Weights of a small model that answers yes/no questions on an image's attributes.
Model: 17.4M parameters, 64-pixel images, encoder arch vit, encoder norm layernorm, encoder moe expert_choice, encoder num experts 64, encoder patch size [4, 4], encoder layers 12, fusion encoder width 128, fusion encoder norm layernorm, fusion encoder activation relu.
Training: muon at rate 0.014, batches of 64.
Data: trained on photos with spoken descriptions (Open Images, Localized Narratives), 101725 training examples, 6.0 epochs.
Rows from block 8 of the image encoder, named by matrix and row number. Rows with one number belong to one attention dimension. Each number is 200 + 20 x the weight over its row's rms, rounded and kept within 0 to 999. All counts start at 0. After the name is the row's rms in percent of the matrix's.
# q: attention query (encoder.blocks.8.attn.q.weight, 192x192), inputs 0-191
# k: attention key (encoder.blocks.8.attn.k.weight, 192x192), inputs 0-191
q.31,090,211,178,148,246,207,172,176,225,206,197,203,209,198,195,160,183,227,191,188,178,209,200,200,209,192,238,202,185,187,190,166,196,220,190,238,202,226,185,163,227,217,205,214,182,224,215,208,179,196,253,203,215,201,190,185,213,198,221,167,212,217,182,167,201,169,212,200,187,185,204,182,201,198,164,219,202,223,192,209,233,189,224,193,189,200,183,183,194,198,226,193,200,227,192,214,185,195,180,196,176,186,220,213,186,227,196,179,210,250,210,205,156,188,193,191,175,186,210,178,186,197,192,185,224,219,175,202,227,188,211,200,203,229,208,209,192,231,191,218,180,170,205,201,227,184,159,207,197,203,230,222,204,220,196,246,201,206,209,183,160,210,198,193,184,208,185,216,215,188,176,248,181,209,238,249,189,200,215,233,215,161,173,194,203,187,183,182,175,194,223,181,211
k.31,087,200,191,240,176,200,182,180,247,185,196,189,215,220,191,178,168,158,180,214,214,185,202,157,177,177,218,190,218,224,177,236,208,215,227,213,182,167,212,194,196,218,224,191,187,204,202,190,224,235,191,180,236,196,195,212,209,204,180,210,205,200,234,191,209,156,192,167,168,214,198,204,172,210,189,203,207,200,179,199,182,215,175,196,221,207,210,193,183,207,234,195,182,240,230,169,189,224,165,210,234,231,216,201,180,234,192,172,201,171,214,185,190,219,197,224,164,231,189,211,236,181,172,174,172,180,210,198,231,200,214,190,196,167,188,171,161,185,181,221,200,179,209,209,208,217,161,186,225,190,207,216,200,224,196,210,188,230,213,190,193,219,203,198,196,206,199,208,167,182,209,235,206,189,179,229,178,240,218,208,204,218,198,209,194,202,219,201,193,177,208,228,222
q.32,105,210,195,221,213,224,214,218,179,200,185,202,188,185,194,237,201,209,207,194,190,172,185,194,210,182,193,209,213,201,197,171,195,195,203,183,188,186,230,188,197,205,179,202,230,224,170,202,197,197,175,196,196,187,259,223,237,221,199,237,180,206,218,233,233,169,218,200,194,217,178,226,205,193,192,210,182,205,215,199,231,211,194,220,179,193,215,185,198,182,206,199,182,152,200,189,169,220,171,215,186,195,162,236,197,179,187,240,190,194,191,172,205,184,178,226,171,192,167,220,235,221,228,206,204,185,208,207,201,216,178,213,197,189,223,221,231,199,177,226,201,202,187,216,179,184,159,199,172,164,178,219,185,191,159,210,171,222,220,220,207,199,195,184,208,211,205,218,171,224,175,206,173,206,192,228,176,179,211,217,164,222,234,220,215,196,238,154,181,185,233,199,178
k.32,092,197,191,190,197,180,189,208,228,170,189,223,222,182,187,185,207,224,191,181,217,218,180,154,207,189,191,202,154,216,196,226,186,185,210,208,210,202,154,179,210,191,218,204,198,216,215,164,210,247,179,189,187,200,211,207,194,229,194,205,209,188,169,221,207,232,223,175,210,164,210,188,181,185,207,188,207,195,194,181,191,204,253,192,167,197,218,184,179,209,201,206,222,205,228,194,210,180,223,183,247,185,230,193,185,204,204,228,234,214,202,219,193,219,209,199,202,194,207,180,169,215,210,173,228,168,206,204,198,201,193,175,233,222,225,168,189,190,167,191,198,193,222,204,203,185,167,227,204,222,195,188,231,198,205,212,218,216,181,228,186,218,205,189,180,215,211,180,158,193,229,212,184,145,193,228,189,181,218,248,190,181,228,210,211,154,209,236,206,222,229,187,188
q.33,104,187,189,214,182,215,219,175,208,177,188,177,169,201,156,183,220,193,181,171,181,194,198,224,236,233,176,205,180,182,175,200,190,207,226,189,178,186,175,204,198,208,216,182,211,207,222,180,178,192,221,181,184,226,217,218,171,205,209,206,184,177,188,200,214,226,225,225,158,180,188,222,214,204,168,220,189,230,189,210,165,208,191,193,218,197,194,215,194,198,193,169,217,214,209,177,181,218,217,205,194,173,221,171,232,154,183,212,252,241,200,211,199,205,180,205,226,219,196,215,168,172,208,196,199,215,168,182,197,185,191,225,215,169,180,219,169,208,216,230,229,221,178,207,167,243,191,239,205,190,197,212,190,210,176,191,194,204,201,226,219,186,227,186,189,202,233,204,216,197,236,234,213,217,212,181,191,228,187,211,181,211,227,197,193,166,222,212,175,200,222,176,225
k.33,102,184,248,221,181,215,206,175,187,221,209,197,178,193,224,173,188,184,254,186,207,223,192,187,174,208,199,230,222,183,170,188,205,183,216,216,190,204,179,190,181,254,248,226,214,238,213,197,161,198,209,248,182,208,214,184,185,238,174,192,214,180,228,233,195,200,195,201,169,220,188,184,205,186,201,204,212,202,189,194,232,200,205,222,186,195,199,237,209,192,196,202,205,224,175,195,233,188,213,211,175,187,216,211,167,194,228,253,197,182,188,205,193,205,185,202,183,225,181,222,196,191,210,220,213,192,180,221,226,207,217,225,214,174,196,205,196,176,187,195,189,179,204,213,200,177,230,178,245,161,184,230,208,187,187,180,194,182,202,180,203,217,177,190,201,191,219,198,179,181,177,218,188,168,193,185,182,179,212,218,190,224,159,229,175,226,210,164,184,193,189,211,212
q.34,090,192,199,198,199,175,192,189,202,160,217,234,230,194,180,174,173,200,215,199,196,195,233,201,207,203,202,201,187,184,176,190,223,208,199,202,241,199,185,187,219,223,174,210,220,217,222,188,166,215,231,162,192,206,231,195,188,209,196,216,213,194,207,235,181,173,188,194,214,208,231,172,215,170,175,220,222,195,200,196,190,157,189,222,186,187,191,180,180,196,191,217,211,230,224,202,209,194,204,195,175,193,212,216,184,208,196,188,197,204,167,231,187,225,196,195,204,188,288,237,192,151,223,211,204,219,196,196,178,164,192,199,230,199,171,189,190,206,201,200,199,166,189,193,242,208,218,195,198,210,220,191,197,187,198,172,238,215,183,227,227,184,189,206,169,196,183,187,208,193,240,201,210,201,185,207,189,213,204,231,188,173,168,185,201,189,144,220,199,189,179,210,246
k.34,091,190,213,183,207,213,188,209,218,188,191,203,202,201,239,203,202,221,185,196,164,175,173,224,209,217,230,234,228,166,192,193,206,193,197,202,197,175,182,218,199,245,172,210,212,177,204,170,216,204,189,174,177,199,190,202,211,205,212,200,213,206,180,209,194,161,179,185,187,200,199,158,212,230,194,187,235,197,179,194,213,179,219,218,252,207,194,230,204,185,186,213,196,202,211,197,180,182,211,230,178,208,203,190,186,196,150,178,221,221,206,186,181,190,191,197,222,224,184,205,211,195,200,200,237,248,172,195,212,214,201,214,202,196,160,226,206,234,164,231,224,201,187,211,208,242,188,204,179,225,154,186,226,180,174,210,186,252,208,227,217,214,222,213,181,149,197,197,204,201,177,169,199,226,194,176,208,220,182,170,226,196,218,185,200,210,213,194,187,176,216,194,160
q.35,100,241,220,166,200,207,169,176,195,189,168,191,201,188,173,214,205,195,188,209,202,202,205,215,224,187,220,217,224,177,232,201,155,192,194,220,181,176,202,169,214,212,197,210,199,207,185,160,227,217,196,168,186,190,243,196,212,204,223,199,198,187,182,214,173,219,200,185,196,211,195,223,235,179,208,205,209,223,189,184,220,191,192,172,215,199,177,179,196,179,258,188,176,181,191,207,193,232,190,213,219,162,199,225,194,204,206,193,227,181,236,191,178,210,177,225,241,183,182,240,184,199,195,199,184,211,194,180,189,205,138,214,201,224,211,245,213,211,192,209,220,173,202,206,205,213,210,204,175,217,245,205,191,179,220,221,194,173,200,243,159,171,211,213,176,223,207,184,205,171,194,184,191,215,200,203,185,191,220,189,190,209,211,199,219,222,203,149,230,218,207,226,198
k.35,097,208,186,174,185,189,203,197,230,164,188,197,247,213,198,203,174,196,225,206,187,202,161,188,204,200,224,200,191,195,184,242,211,198,184,218,177,174,186,219,178,213,230,182,221,196,221,230,197,227,185,167,231,211,189,191,203,221,200,211,183,215,184,202,210,190,209,192,171,201,215,200,149,186,169,216,202,202,194,217,179,228,196,213,210,195,183,182,217,194,197,190,202,177,192,170,186,217,195,199,198,217,169,174,179,212,232,258,199,174,198,224,195,215,248,169,194,200,209,241,199,205,167,209,182,193,200,213,203,179,186,194,199,225,145,206,199,204,171,195,189,221,170,183,212,187,163,250,210,208,191,188,199,193,224,211,186,220,225,228,157,218,190,205,205,220,245,210,191,215,226,218,200,184,214,184,185,141,198,195,201,195,237,193,201,179,225,208,185,197,226,196,205
q.36,094,167,181,204,189,204,183,188,219,173,200,224,191,219,202,236,192,183,232,224,211,229,193,162,192,216,192,205,180,211,187,202,168,214,196,165,214,196,248,216,179,215,199,168,192,199,222,212,214,189,213,193,225,218,185,195,188,154,181,206,228,204,216,216,185,224,184,189,254,180,200,222,231,201,209,189,201,185,234,181,229,190,208,192,198,234,193,254,191,220,239,171,188,214,207,167,172,186,213,205,174,199,196,192,217,196,201,187,198,184,202,174,211,213,213,152,197,201,178,224,203,214,174,214,187,167,206,167,203,196,191,216,210,198,213,175,187,168,180,216,219,204,164,200,189,208,227,194,167,213,186,200,205,176,244,196,224,180,206,198,206,194,230,158,183,179,199,179,213,199,232,173,187,211,219,174,246,213,190,217,192,167,197,198,171,219,207,234,205,213,211,201,197
k.36,089,194,181,173,191,213,208,214,186,187,145,167,192,230,215,190,205,215,217,183,198,218,190,185,216,215,185,188,213,203,201,210,236,197,201,213,198,201,192,200,210,195,204,243,189,200,253,234,226,227,170,198,210,196,183,216,211,212,210,172,174,179,197,203,213,213,210,204,197,219,216,228,155,233,204,194,200,224,197,236,173,222,167,189,215,192,225,182,220,174,209,209,151,205,188,218,207,208,211,221,179,213,238,185,170,190,221,191,189,242,185,179,195,196,204,181,225,196,212,195,201,213,208,211,201,199,211,199,205,214,228,198,174,200,199,172,190,206,227,192,187,163,212,171,185,193,168,199,135,172,225,218,180,191,199,165,181,183,206,147,209,191,201,206,178,224,167,211,201,204,224,217,211,199,217,201,200,235,180,247,175,179,190,201,202,191,205,185,230,221,175,196,168
q.37,100,206,182,186,193,191,223,213,198,216,193,250,239,210,182,165,193,180,193,237,176,223,168,194,191,207,219,215,229,230,207,166,214,201,189,195,209,208,190,230,200,208,199,207,172,194,211,162,168,191,167,216,158,213,167,205,213,192,185,181,244,177,182,188,185,197,173,157,190,195,214,211,194,215,190,212,189,187,208,244,216,200,195,183,223,187,201,191,170,178,221,193,230,198,221,228,214,168,180,190,208,181,223,202,190,215,249,173,209,194,200,209,228,175,191,205,221,206,169,167,164,199,204,207,185,187,203,191,199,207,198,176,193,203,203,149,233,216,192,192,166,219,232,218,213,194,203,228,200,219,204,206,176,171,196,231,221,192,194,194,211,229,204,172,227,204,179,194,201,249,180,200,251,190,205,235,203,201,205,188,194,205,218,179,207,189,210,217,221,199,170,189,199
k.37,103,177,227,213,213,224,234,214,206,248,188,187,173,207,190,198,235,186,188,214,179,210,230,204,221,194,197,223,168,206,216,183,194,194,198,220,186,248,227,218,173,171,180,217,208,224,171,235,221,190,228,172,245,210,222,233,177,174,208,213,167,229,199,178,180,180,181,217,171,214,191,214,222,197,197,211,183,161,176,193,148,186,189,179,237,212,218,259,208,216,199,201,191,184,193,231,186,201,180,204,166,214,203,211,208,193,178,174,205,187,179,172,197,205,215,218,187,174,221,187,184,218,197,217,177,178,193,185,209,196,172,208,179,194,194,214,197,226,194,223,193,192,218,180,182,175,204,210,172,200,247,188,212,208,209,176,200,193,205,226,186,201,206,182,213,210,189,215,221,181,200,218,194,201,204,187,207,199,194,167,161,207,216,216,182,202,197,242,226,187,159,184,208
q.38,094,160,185,220,230,221,185,238,184,213,238,216,205,202,229,212,211,204,213,177,196,187,189,196,195,250,197,207,218,190,232,237,163,175,187,205,189,193,192,205,174,197,210,184,209,198,186,242,185,197,204,208,206,156,229,182,188,173,211,193,211,197,178,149,164,200,183,218,200,183,199,215,169,221,199,181,196,210,206,145,212,182,202,192,235,211,185,207,217,203,176,211,203,205,192,190,210,179,213,175,205,213,162,160,226,232,193,186,201,193,211,176,204,212,222,179,194,226,184,157,215,193,190,218,210,179,193,198,235,205,214,217,199,203,226,211,182,195,182,209,225,219,190,187,165,225,187,212,201,204,202,179,222,196,243,211,198,196,194,171,204,226,219,210,176,194,199,220,156,224,207,215,212,212,175,190,219,228,192,220,236,207,212,210,190,248,190,206,161,176,200,168,205
k.38,100,189,155,203,200,166,187,184,192,204,200,185,200,225,193,228,201,221,241,188,226,192,230,171,222,188,184,208,199,180,189,202,205,166,217,176,232,213,223,191,210,190,182,207,199,211,227,215,196,233,194,212,205,200,202,209,191,217,190,188,207,168,237,204,206,216,223,191,219,207,231,210,182,209,226,185,207,208,199,186,211,193,165,196,190,175,191,178,182,172,156,176,196,171,228,248,207,214,198,204,232,176,206,207,195,212,214,217,176,171,194,168,203,215,216,213,199,189,222,214,175,185,193,242,197,201,191,183,210,210,159,221,200,201,223,208,196,186,224,164,170,184,231,208,198,232,214,192,194,161,234,225,195,197,186,211,242,160,179,167,202,177,150,191,208,204,186,228,202,183,162,190,235,212,191,221,195,216,230,214,215,217,151,185,203,183,184,206,204,237,195,195,210
q.39,110,225,201,191,199,212,191,218,203,211,229,180,213,179,242,162,211,200,187,203,216,198,201,210,206,171,228,151,217,194,196,232,204,191,186,241,205,198,180,178,219,169,184,213,195,215,181,215,199,170,233,217,192,196,197,169,196,239,198,224,195,220,154,211,205,189,182,229,176,189,212,179,209,203,174,222,219,220,173,209,193,208,209,213,196,208,213,135,194,176,169,242,223,228,200,222,198,206,216,198,184,179,199,165,181,194,192,208,157,193,204,199,187,199,224,207,213,205,202,223,211,192,225,187,228,205,196,242,210,196,235,203,172,182,190,215,217,225,196,216,211,195,207,153,221,182,203,175,211,206,192,222,210,192,156,177,226,234,204,210,212,195,176,193,203,182,199,190,189,209,200,210,189,221,135,167,193,173,186,197,221,217,213,207,202,165,191,209,162,192,184,210,205
k.39,104,245,218,200,182,175,186,188,201,221,236,217,207,187,211,223,186,228,182,196,187,174,196,216,208,184,174,191,212,177,251,196,166,185,152,164,208,235,235,195,189,210,201,163,216,195,181,194,214,208,220,194,205,178,182,233,203,174,187,210,220,178,173,203,228,224,186,173,208,176,249,187,203,204,211,200,242,203,199,180,213,193,235,226,195,196,190,194,187,202,192,180,209,205,206,208,222,157,184,195,232,182,185,241,192,205,186,199,204,201,229,204,190,200,226,215,207,198,201,170,203,207,166,190,198,194,185,207,185,167,182,233,199,204,184,200,199,208,154,169,196,200,196,201,192,243,215,190,225,217,198,217,209,197,183,209,216,213,183,182,215,242,188,216,249,207,226,223,230,174,200,157,181,197,162,189,196,204,211,191,216,185,177,185,236,182,191,207,181,190,223,182,189
q.40,097,223,187,228,190,201,197,195,219,185,208,181,221,199,215,235,178,208,191,176,168,208,175,176,216,237,197,188,211,248,191,162,206,236,191,182,206,210,192,188,192,181,220,217,191,191,207,198,207,211,187,206,208,225,169,209,188,196,164,180,180,212,223,234,227,178,210,169,181,212,196,205,231,171,210,196,222,195,235,216,196,187,236,213,208,221,239,223,201,201,208,218,194,191,186,183,209,215,194,216,207,192,178,201,171,217,192,177,189,217,206,218,240,195,205,187,171,232,211,171,186,224,185,126,210,207,214,202,176,213,221,182,216,177,202,210,200,205,241,210,169,190,210,217,182,203,193,222,211,219,154,190,220,216,191,173,193,199,183,188,190,174,210,212,166,161,208,184,213,161,180,235,191,217,239,175,178,193,186,177,200,188,204,233,188,183,233,230,211,198,204,213,190
k.40,098,215,226,222,212,244,217,193,208,192,189,237,224,199,233,184,189,205,180,180,181,173,184,232,172,157,163,176,209,213,209,175,177,198,206,221,204,198,213,182,219,196,212,170,210,221,186,180,176,210,185,191,155,181,229,177,203,174,192,191,206,244,224,188,183,166,193,211,221,181,178,214,209,195,185,216,229,178,180,240,178,196,206,189,196,210,213,197,219,230,207,215,199,196,212,199,233,191,209,196,198,215,199,158,195,179,187,176,227,211,250,202,203,208,220,233,200,216,188,187,193,211,182,180,197,187,232,195,163,213,212,169,196,175,201,194,171,223,191,219,239,221,190,208,181,198,190,180,234,204,212,182,189,201,176,188,154,200,216,227,191,223,203,214,134,227,179,218,222,204,193,206,198,206,200,208,223,197,240,199,203,216,205,209,188,211,221,196,213,166,178,210,216
q.41,093,188,216,215,213,189,166,176,195,204,199,179,170,184,196,239,174,194,208,187,199,204,250,223,135,191,185,209,162,197,223,229,184,182,210,221,199,235,196,194,182,205,210,204,220,192,186,237,215,203,196,191,203,188,186,243,207,170,197,212,172,217,210,190,198,197,210,209,224,211,172,169,152,180,256,144,220,202,216,161,200,188,193,177,186,209,206,178,252,217,217,172,175,230,216,214,221,207,216,197,205,228,186,221,180,180,220,210,207,196,216,247,195,191,215,209,176,196,198,178,230,206,207,202,174,211,213,204,207,204,187,193,191,221,184,202,190,232,227,180,207,210,171,194,206,201,201,185,219,212,227,156,217,222,202,161,194,192,205,178,197,186,185,236,201,209,184,198,198,149,183,217,189,205,216,203,217,191,219,207,208,203,185,208,179,209,201,196,226,194,214,199,189
k.41,098,221,163,198,196,171,173,231,203,181,206,173,218,217,180,176,186,197,214,216,206,213,222,245,177,193,207,195,242,200,189,171,190,223,212,183,215,136,210,204,201,235,221,169,196,179,193,194,211,171,217,212,192,201,194,181,213,212,191,207,208,215,173,226,200,148,196,222,195,219,214,227,207,200,180,204,198,207,247,210,214,193,181,204,199,178,209,161,217,194,172,208,224,190,179,207,200,232,199,207,186,190,172,179,206,200,200,210,187,228,229,189,212,229,197,190,168,188,178,199,212,200,208,186,186,239,210,224,206,218,199,201,184,215,189,193,213,190,239,182,224,227,211,214,247,203,205,217,204,218,186,208,167,192,173,248,205,220,197,211,222,170,194,206,165,178,197,167,193,217,193,201,251,200,215,200,207,176,163,179,215,201,219,173,195,209,198,173,177,153,190,193,213
q.42,102,204,219,185,216,166,228,206,191,185,202,175,187,196,154,190,191,202,213,179,212,187,214,203,206,160,213,213,185,186,182,181,226,197,198,194,259,210,213,195,211,231,187,211,225,184,216,186,173,196,212,206,236,176,183,182,250,192,194,227,218,221,206,205,180,213,209,201,245,235,234,197,198,201,182,213,193,193,207,211,203,169,195,205,164,166,183,237,178,199,211,224,213,179,193,196,228,220,149,209,217,216,205,203,190,207,178,176,188,172,196,195,181,204,205,182,214,188,237,193,223,182,188,229,198,212,191,200,186,198,205,182,217,203,233,193,222,189,189,191,186,201,187,221,214,191,232,172,153,200,191,197,171,210,221,205,216,192,189,217,226,235,178,212,212,195,172,186,218,224,197,149,215,147,206,239,184,196,207,199,229,184,160,169,221,219,196,191,216,195,204,219,186
k.42,101,189,190,210,204,213,184,209,174,201,215,190,179,221,206,165,222,185,171,191,232,202,178,238,170,223,204,191,236,224,173,207,208,186,193,199,188,191,177,227,231,197,164,192,149,179,208,228,201,202,180,172,217,201,219,216,210,201,208,200,177,216,180,180,188,244,187,199,175,230,173,189,240,226,177,158,173,225,210,178,184,199,207,196,197,230,195,220,195,212,230,191,193,195,200,179,161,216,187,213,214,204,221,192,229,189,194,168,198,204,196,190,193,197,180,208,231,232,189,196,190,185,221,195,207,189,176,181,199,201,211,194,192,179,210,243,221,192,227,228,190,214,181,181,186,223,191,195,176,205,189,210,225,233,201,208,161,190,222,212,213,166,239,203,200,186,179,172,190,224,200,224,182,227,216,203,177,207,161,212,193,186,246,196,207,230,221,190,177,225,235,217,167
q.43,098,194,212,177,209,225,219,238,188,218,169,197,149,186,177,198,197,202,196,197,215,174,228,196,181,173,232,232,198,184,186,219,214,170,217,200,193,244,206,184,169,230,203,201,216,204,155,193,175,204,176,195,191,196,190,173,193,184,200,195,190,221,193,199,219,227,207,226,201,204,181,194,169,215,202,182,160,210,162,172,217,218,204,201,168,179,186,204,207,196,188,209,213,166,164,228,202,200,163,134,244,185,216,199,197,204,204,199,211,197,196,200,195,189,195,207,170,193,190,197,222,235,201,235,199,232,181,199,211,231,197,205,160,228,221,203,233,224,181,179,182,213,219,186,208,205,204,188,223,208,208,194,214,205,188,198,200,221,218,215,200,245,165,210,229,222,175,211,189,211,166,189,193,165,174,226,193,180,211,220,225,216,200,222,231,211,205,192,224,227,208,221,201
k.43,099,214,183,218,216,167,167,171,184,212,214,188,184,202,158,172,215,153,182,232,200,211,202,193,191,183,223,213,206,192,187,211,190,172,177,182,198,185,218,187,189,211,215,206,192,152,192,208,178,221,210,208,245,216,202,205,212,198,210,213,191,207,198,189,211,227,196,200,191,205,206,211,211,149,186,209,172,226,222,183,229,179,173,192,153,218,201,195,187,215,217,203,206,229,184,180,192,230,205,197,192,164,192,233,259,199,208,180,205,198,202,218,171,233,192,215,173,177,204,187,226,191,215,215,175,222,175,168,212,202,193,206,216,195,230,202,217,175,255,205,182,206,192,193,232,227,202,217,179,197,190,206,225,194,198,225,227,217,182,218,213,158,221,201,203,196,208,164,208,225,216,211,199,219,226,218,178,174,190,196,193,169,230,173,187,228,188,201,171,234,197,170,193
q.44,090,213,203,209,191,192,187,184,199,214,186,156,220,231,217,183,234,229,187,224,216,200,192,208,195,167,148,194,188,185,201,224,204,207,193,203,174,214,194,205,238,186,230,185,193,179,223,217,218,219,214,224,211,206,160,216,210,217,200,180,177,201,206,180,218,188,208,203,198,199,229,190,187,222,206,203,209,180,198,209,172,240,166,185,180,186,203,182,229,211,162,191,176,218,192,193,188,197,208,238,209,265,228,187,195,206,212,241,179,211,213,215,221,196,207,216,214,179,186,211,180,226,167,172,206,202,231,204,225,196,215,204,198,211,169,185,159,187,206,155,175,198,217,190,214,192,195,180,208,162,203,206,180,191,196,227,191,198,220,153,176,213,194,217,246,200,214,237,225,162,202,201,197,196,235,215,230,186,181,155,190,196,205,186,194,187,192,173,213,198,181,217,198
k.44,090,217,197,184,195,216,220,191,180,191,194,201,186,178,202,210,217,176,198,201,195,188,197,223,214,244,198,171,178,206,238,189,208,237,185,206,176,206,192,211,209,170,192,159,156,216,166,170,201,129,198,234,179,199,188,169,199,155,209,208,221,205,199,188,218,225,209,220,215,224,206,188,218,196,209,210,182,185,231,194,220,215,221,182,180,204,179,181,189,233,220,217,213,225,178,160,211,181,194,195,201,210,172,214,224,208,202,200,193,189,176,241,229,167,166,195,175,197,188,209,224,200,204,155,195,226,218,237,162,191,221,196,182,220,208,183,201,179,208,178,191,193,174,208,197,161,221,198,228,228,209,188,168,194,252,204,205,237,207,200,194,187,206,183,224,204,214,203,193,227,217,204,197,224,186,187,222,184,185,196,192,191,216,210,232,224,208,202,206,176,206,221,223
q.45,091,196,227,199,190,178,187,232,197,212,205,229,215,211,227,185,230,234,188,190,207,219,152,217,213,203,193,181,203,241,217,175,206,222,221,245,209,205,199,196,202,185,189,164,159,208,213,202,234,206,195,228,184,215,232,191,223,195,231,178,172,191,224,208,164,186,214,207,191,206,158,180,178,230,194,208,211,204,205,205,192,207,185,220,208,201,190,214,212,167,205,221,176,230,228,185,230,151,187,239,198,204,183,186,228,209,163,194,178,209,200,176,146,195,189,180,180,230,226,205,215,198,198,206,196,207,202,203,222,214,179,215,221,193,202,172,212,178,213,167,204,203,232,194,197,166,214,171,197,182,199,188,184,213,191,222,201,188,202,222,227,199,213,205,189,210,208,207,174,210,182,166,193,235,169,158,207,178,244,187,161,187,197,217,194,180,203,217,202,216,190,179,193
k.45,100,173,185,224,205,208,220,217,178,179,211,198,137,210,215,220,210,203,184,216,182,205,228,191,244,215,170,173,179,201,223,193,186,232,219,211,229,213,186,215,211,159,177,202,226,209,186,204,193,210,229,196,179,208,214,185,208,189,211,208,186,174,223,204,168,212,214,227,217,181,198,213,211,240,197,180,225,159,182,169,199,170,217,219,216,190,169,207,187,188,226,224,203,164,214,210,207,210,232,206,200,238,184,180,170,204,198,186,227,189,192,189,231,215,189,188,194,166,185,160,160,230,221,186,188,177,209,178,192,211,175,189,193,213,187,197,223,202,200,180,218,228,214,234,204,163,195,184,203,165,201,210,187,228,187,207,230,184,210,182,182,206,214,190,229,222,202,214,218,225,185,219,178,161,190,187,198,209,218,222,163,209,183,217,194,197,188,232,223,224,187,230,211
q.46,103,179,188,184,188,195,206,167,208,219,228,222,215,209,225,200,200,168,217,221,220,206,212,184,219,196,190,183,192,185,205,231,229,176,186,192,192,186,205,238,220,176,202,238,157,210,203,234,210,202,212,193,241,211,180,200,158,219,216,193,221,188,202,176,222,215,181,174,196,196,213,212,203,186,239,179,208,183,178,235,176,217,207,174,231,227,211,220,192,258,196,178,211,173,172,205,189,214,254,178,162,185,219,232,186,199,217,195,190,195,156,194,217,195,195,201,202,196,206,175,188,202,187,204,190,185,223,199,181,163,205,169,191,197,189,220,176,177,219,219,190,170,211,219,215,192,189,205,203,224,209,208,219,208,190,205,159,190,171,143,168,178,210,206,218,178,226,193,216,207,214,204,197,183,239,220,182,232,178,189,225,201,211,209,176,207,192,193,196,163,202,199,192
k.46,107,187,202,183,194,202,234,190,217,214,212,210,235,176,172,234,182,205,223,220,219,169,212,184,180,175,224,208,176,227,171,226,216,198,239,198,191,219,227,215,200,163,168,220,217,201,194,193,227,157,213,222,176,180,167,202,199,201,183,185,211,186,220,194,196,192,215,188,217,215,159,196,188,200,222,240,155,213,224,214,195,260,189,185,207,193,226,194,208,207,191,176,204,197,213,197,171,209,194,156,172,195,237,195,210,187,207,195,184,194,178,205,227,160,170,188,230,197,201,239,224,194,188,195,205,218,192,211,225,207,223,187,222,211,212,200,174,212,191,216,181,197,205,187,198,177,205,186,204,210,226,196,173,181,202,172,188,183,177,165,193,216,187,216,205,184,186,227,188,179,197,186,236,238,203,221,198,244,202,176,249,225,190,207,208,186,203,173,189,177,195,206,195
q.47,092,214,206,224,200,234,226,178,209,214,198,183,179,206,220,209,191,190,172,197,203,200,177,214,181,235,208,188,201,204,191,173,219,221,195,165,155,166,203,241,174,179,213,206,220,179,209,201,223,206,167,207,187,178,173,199,170,228,195,173,194,200,209,160,218,186,200,203,179,187,210,178,202,208,193,215,169,168,198,232,202,216,219,238,196,188,222,221,181,217,135,194,210,198,210,207,201,199,231,205,212,233,225,196,223,198,206,200,229,237,235,196,224,224,196,230,212,157,196,203,179,197,203,195,196,181,190,215,222,196,229,203,198,196,175,182,170,196,185,193,220,226,208,208,185,200,170,223,259,185,187,211,202,210,224,212,195,191,220,171,174,186,189,198,198,219,200,215,204,199,218,227,193,168,226,193,217,221,185,209,177,192,174,159,224,195,158,209,200,229,171,176,204
k.47,097,215,225,181,231,202,175,202,222,217,217,218,202,186,195,211,176,198,143,197,220,216,216,176,203,191,228,193,181,190,213,184,216,229,196,191,202,202,183,180,207,199,213,240,198,191,203,174,181,173,208,201,205,205,179,197,212,204,231,185,199,202,221,180,197,180,191,200,223,166,196,184,215,169,217,187,184,239,183,228,220,201,200,205,184,220,186,199,180,204,209,204,184,225,187,202,209,201,194,208,228,194,178,243,231,237,203,198,177,198,179,225,196,133,178,198,202,212,235,221,222,167,196,217,210,182,234,217,189,186,208,200,206,186,235,193,211,227,209,219,226,185,193,218,188,203,229,173,214,223,155,161,202,208,223,189,185,148,192,206,224,182,186,189,217,178,185,193,193,176,200,162,183,202,178,210,235,223,207,212,188,195,144,201,202,183,149,204,236,207,202,202,218
q.48,109,216,199,197,168,194,195,180,195,218,197,224,197,202,234,190,164,193,210,239,189,172,165,201,162,181,255,201,225,184,194,172,228,208,211,205,213,203,182,212,187,184,203,186,193,189,214,177,203,196,235,198,188,191,201,223,236,195,221,198,190,211,176,188,213,185,173,213,157,200,183,212,185,189,197,197,180,207,219,194,186,165,225,186,208,203,193,187,240,174,201,200,160,227,200,213,211,223,184,203,226,214,197,201,189,168,195,180,187,205,218,170,259,200,234,189,229,203,190,178,167,188,184,151,213,177,161,211,198,217,205,204,198,200,242,215,186,198,184,173,197,216,196,203,210,224,170,200,194,225,223,167,206,200,207,203,180,154,177,232,221,218,201,221,168,216,242,214,209,224,207,201,193,184,203,204,168,204,180,217,224,236,211,210,189,209,190,220,248,199,203,198,200
k.48,099,201,231,232,240,216,203,228,184,169,189,228,201,205,197,227,223,206,211,197,188,223,215,163,170,140,169,174,181,209,205,225,211,205,218,185,186,188,229,230,209,194,197,231,232,228,193,231,210,171,182,189,226,214,195,174,206,214,194,170,180,169,190,180,178,191,189,212,186,172,205,194,190,178,240,200,200,209,224,219,145,243,211,254,207,183,190,218,194,200,202,205,205,203,194,179,173,195,208,199,207,178,202,217,195,174,212,238,169,170,204,215,165,220,229,157,195,211,228,185,218,213,199,192,198,211,213,203,184,209,229,205,228,189,196,211,207,194,218,190,198,176,209,202,220,224,191,203,164,157,204,199,227,203,199,223,175,194,190,206,198,214,192,205,169,203,190,238,178,236,218,204,213,190,208,185,195,198,169,183,194,188,199,187,186,201,179,199,213,222,190,230,176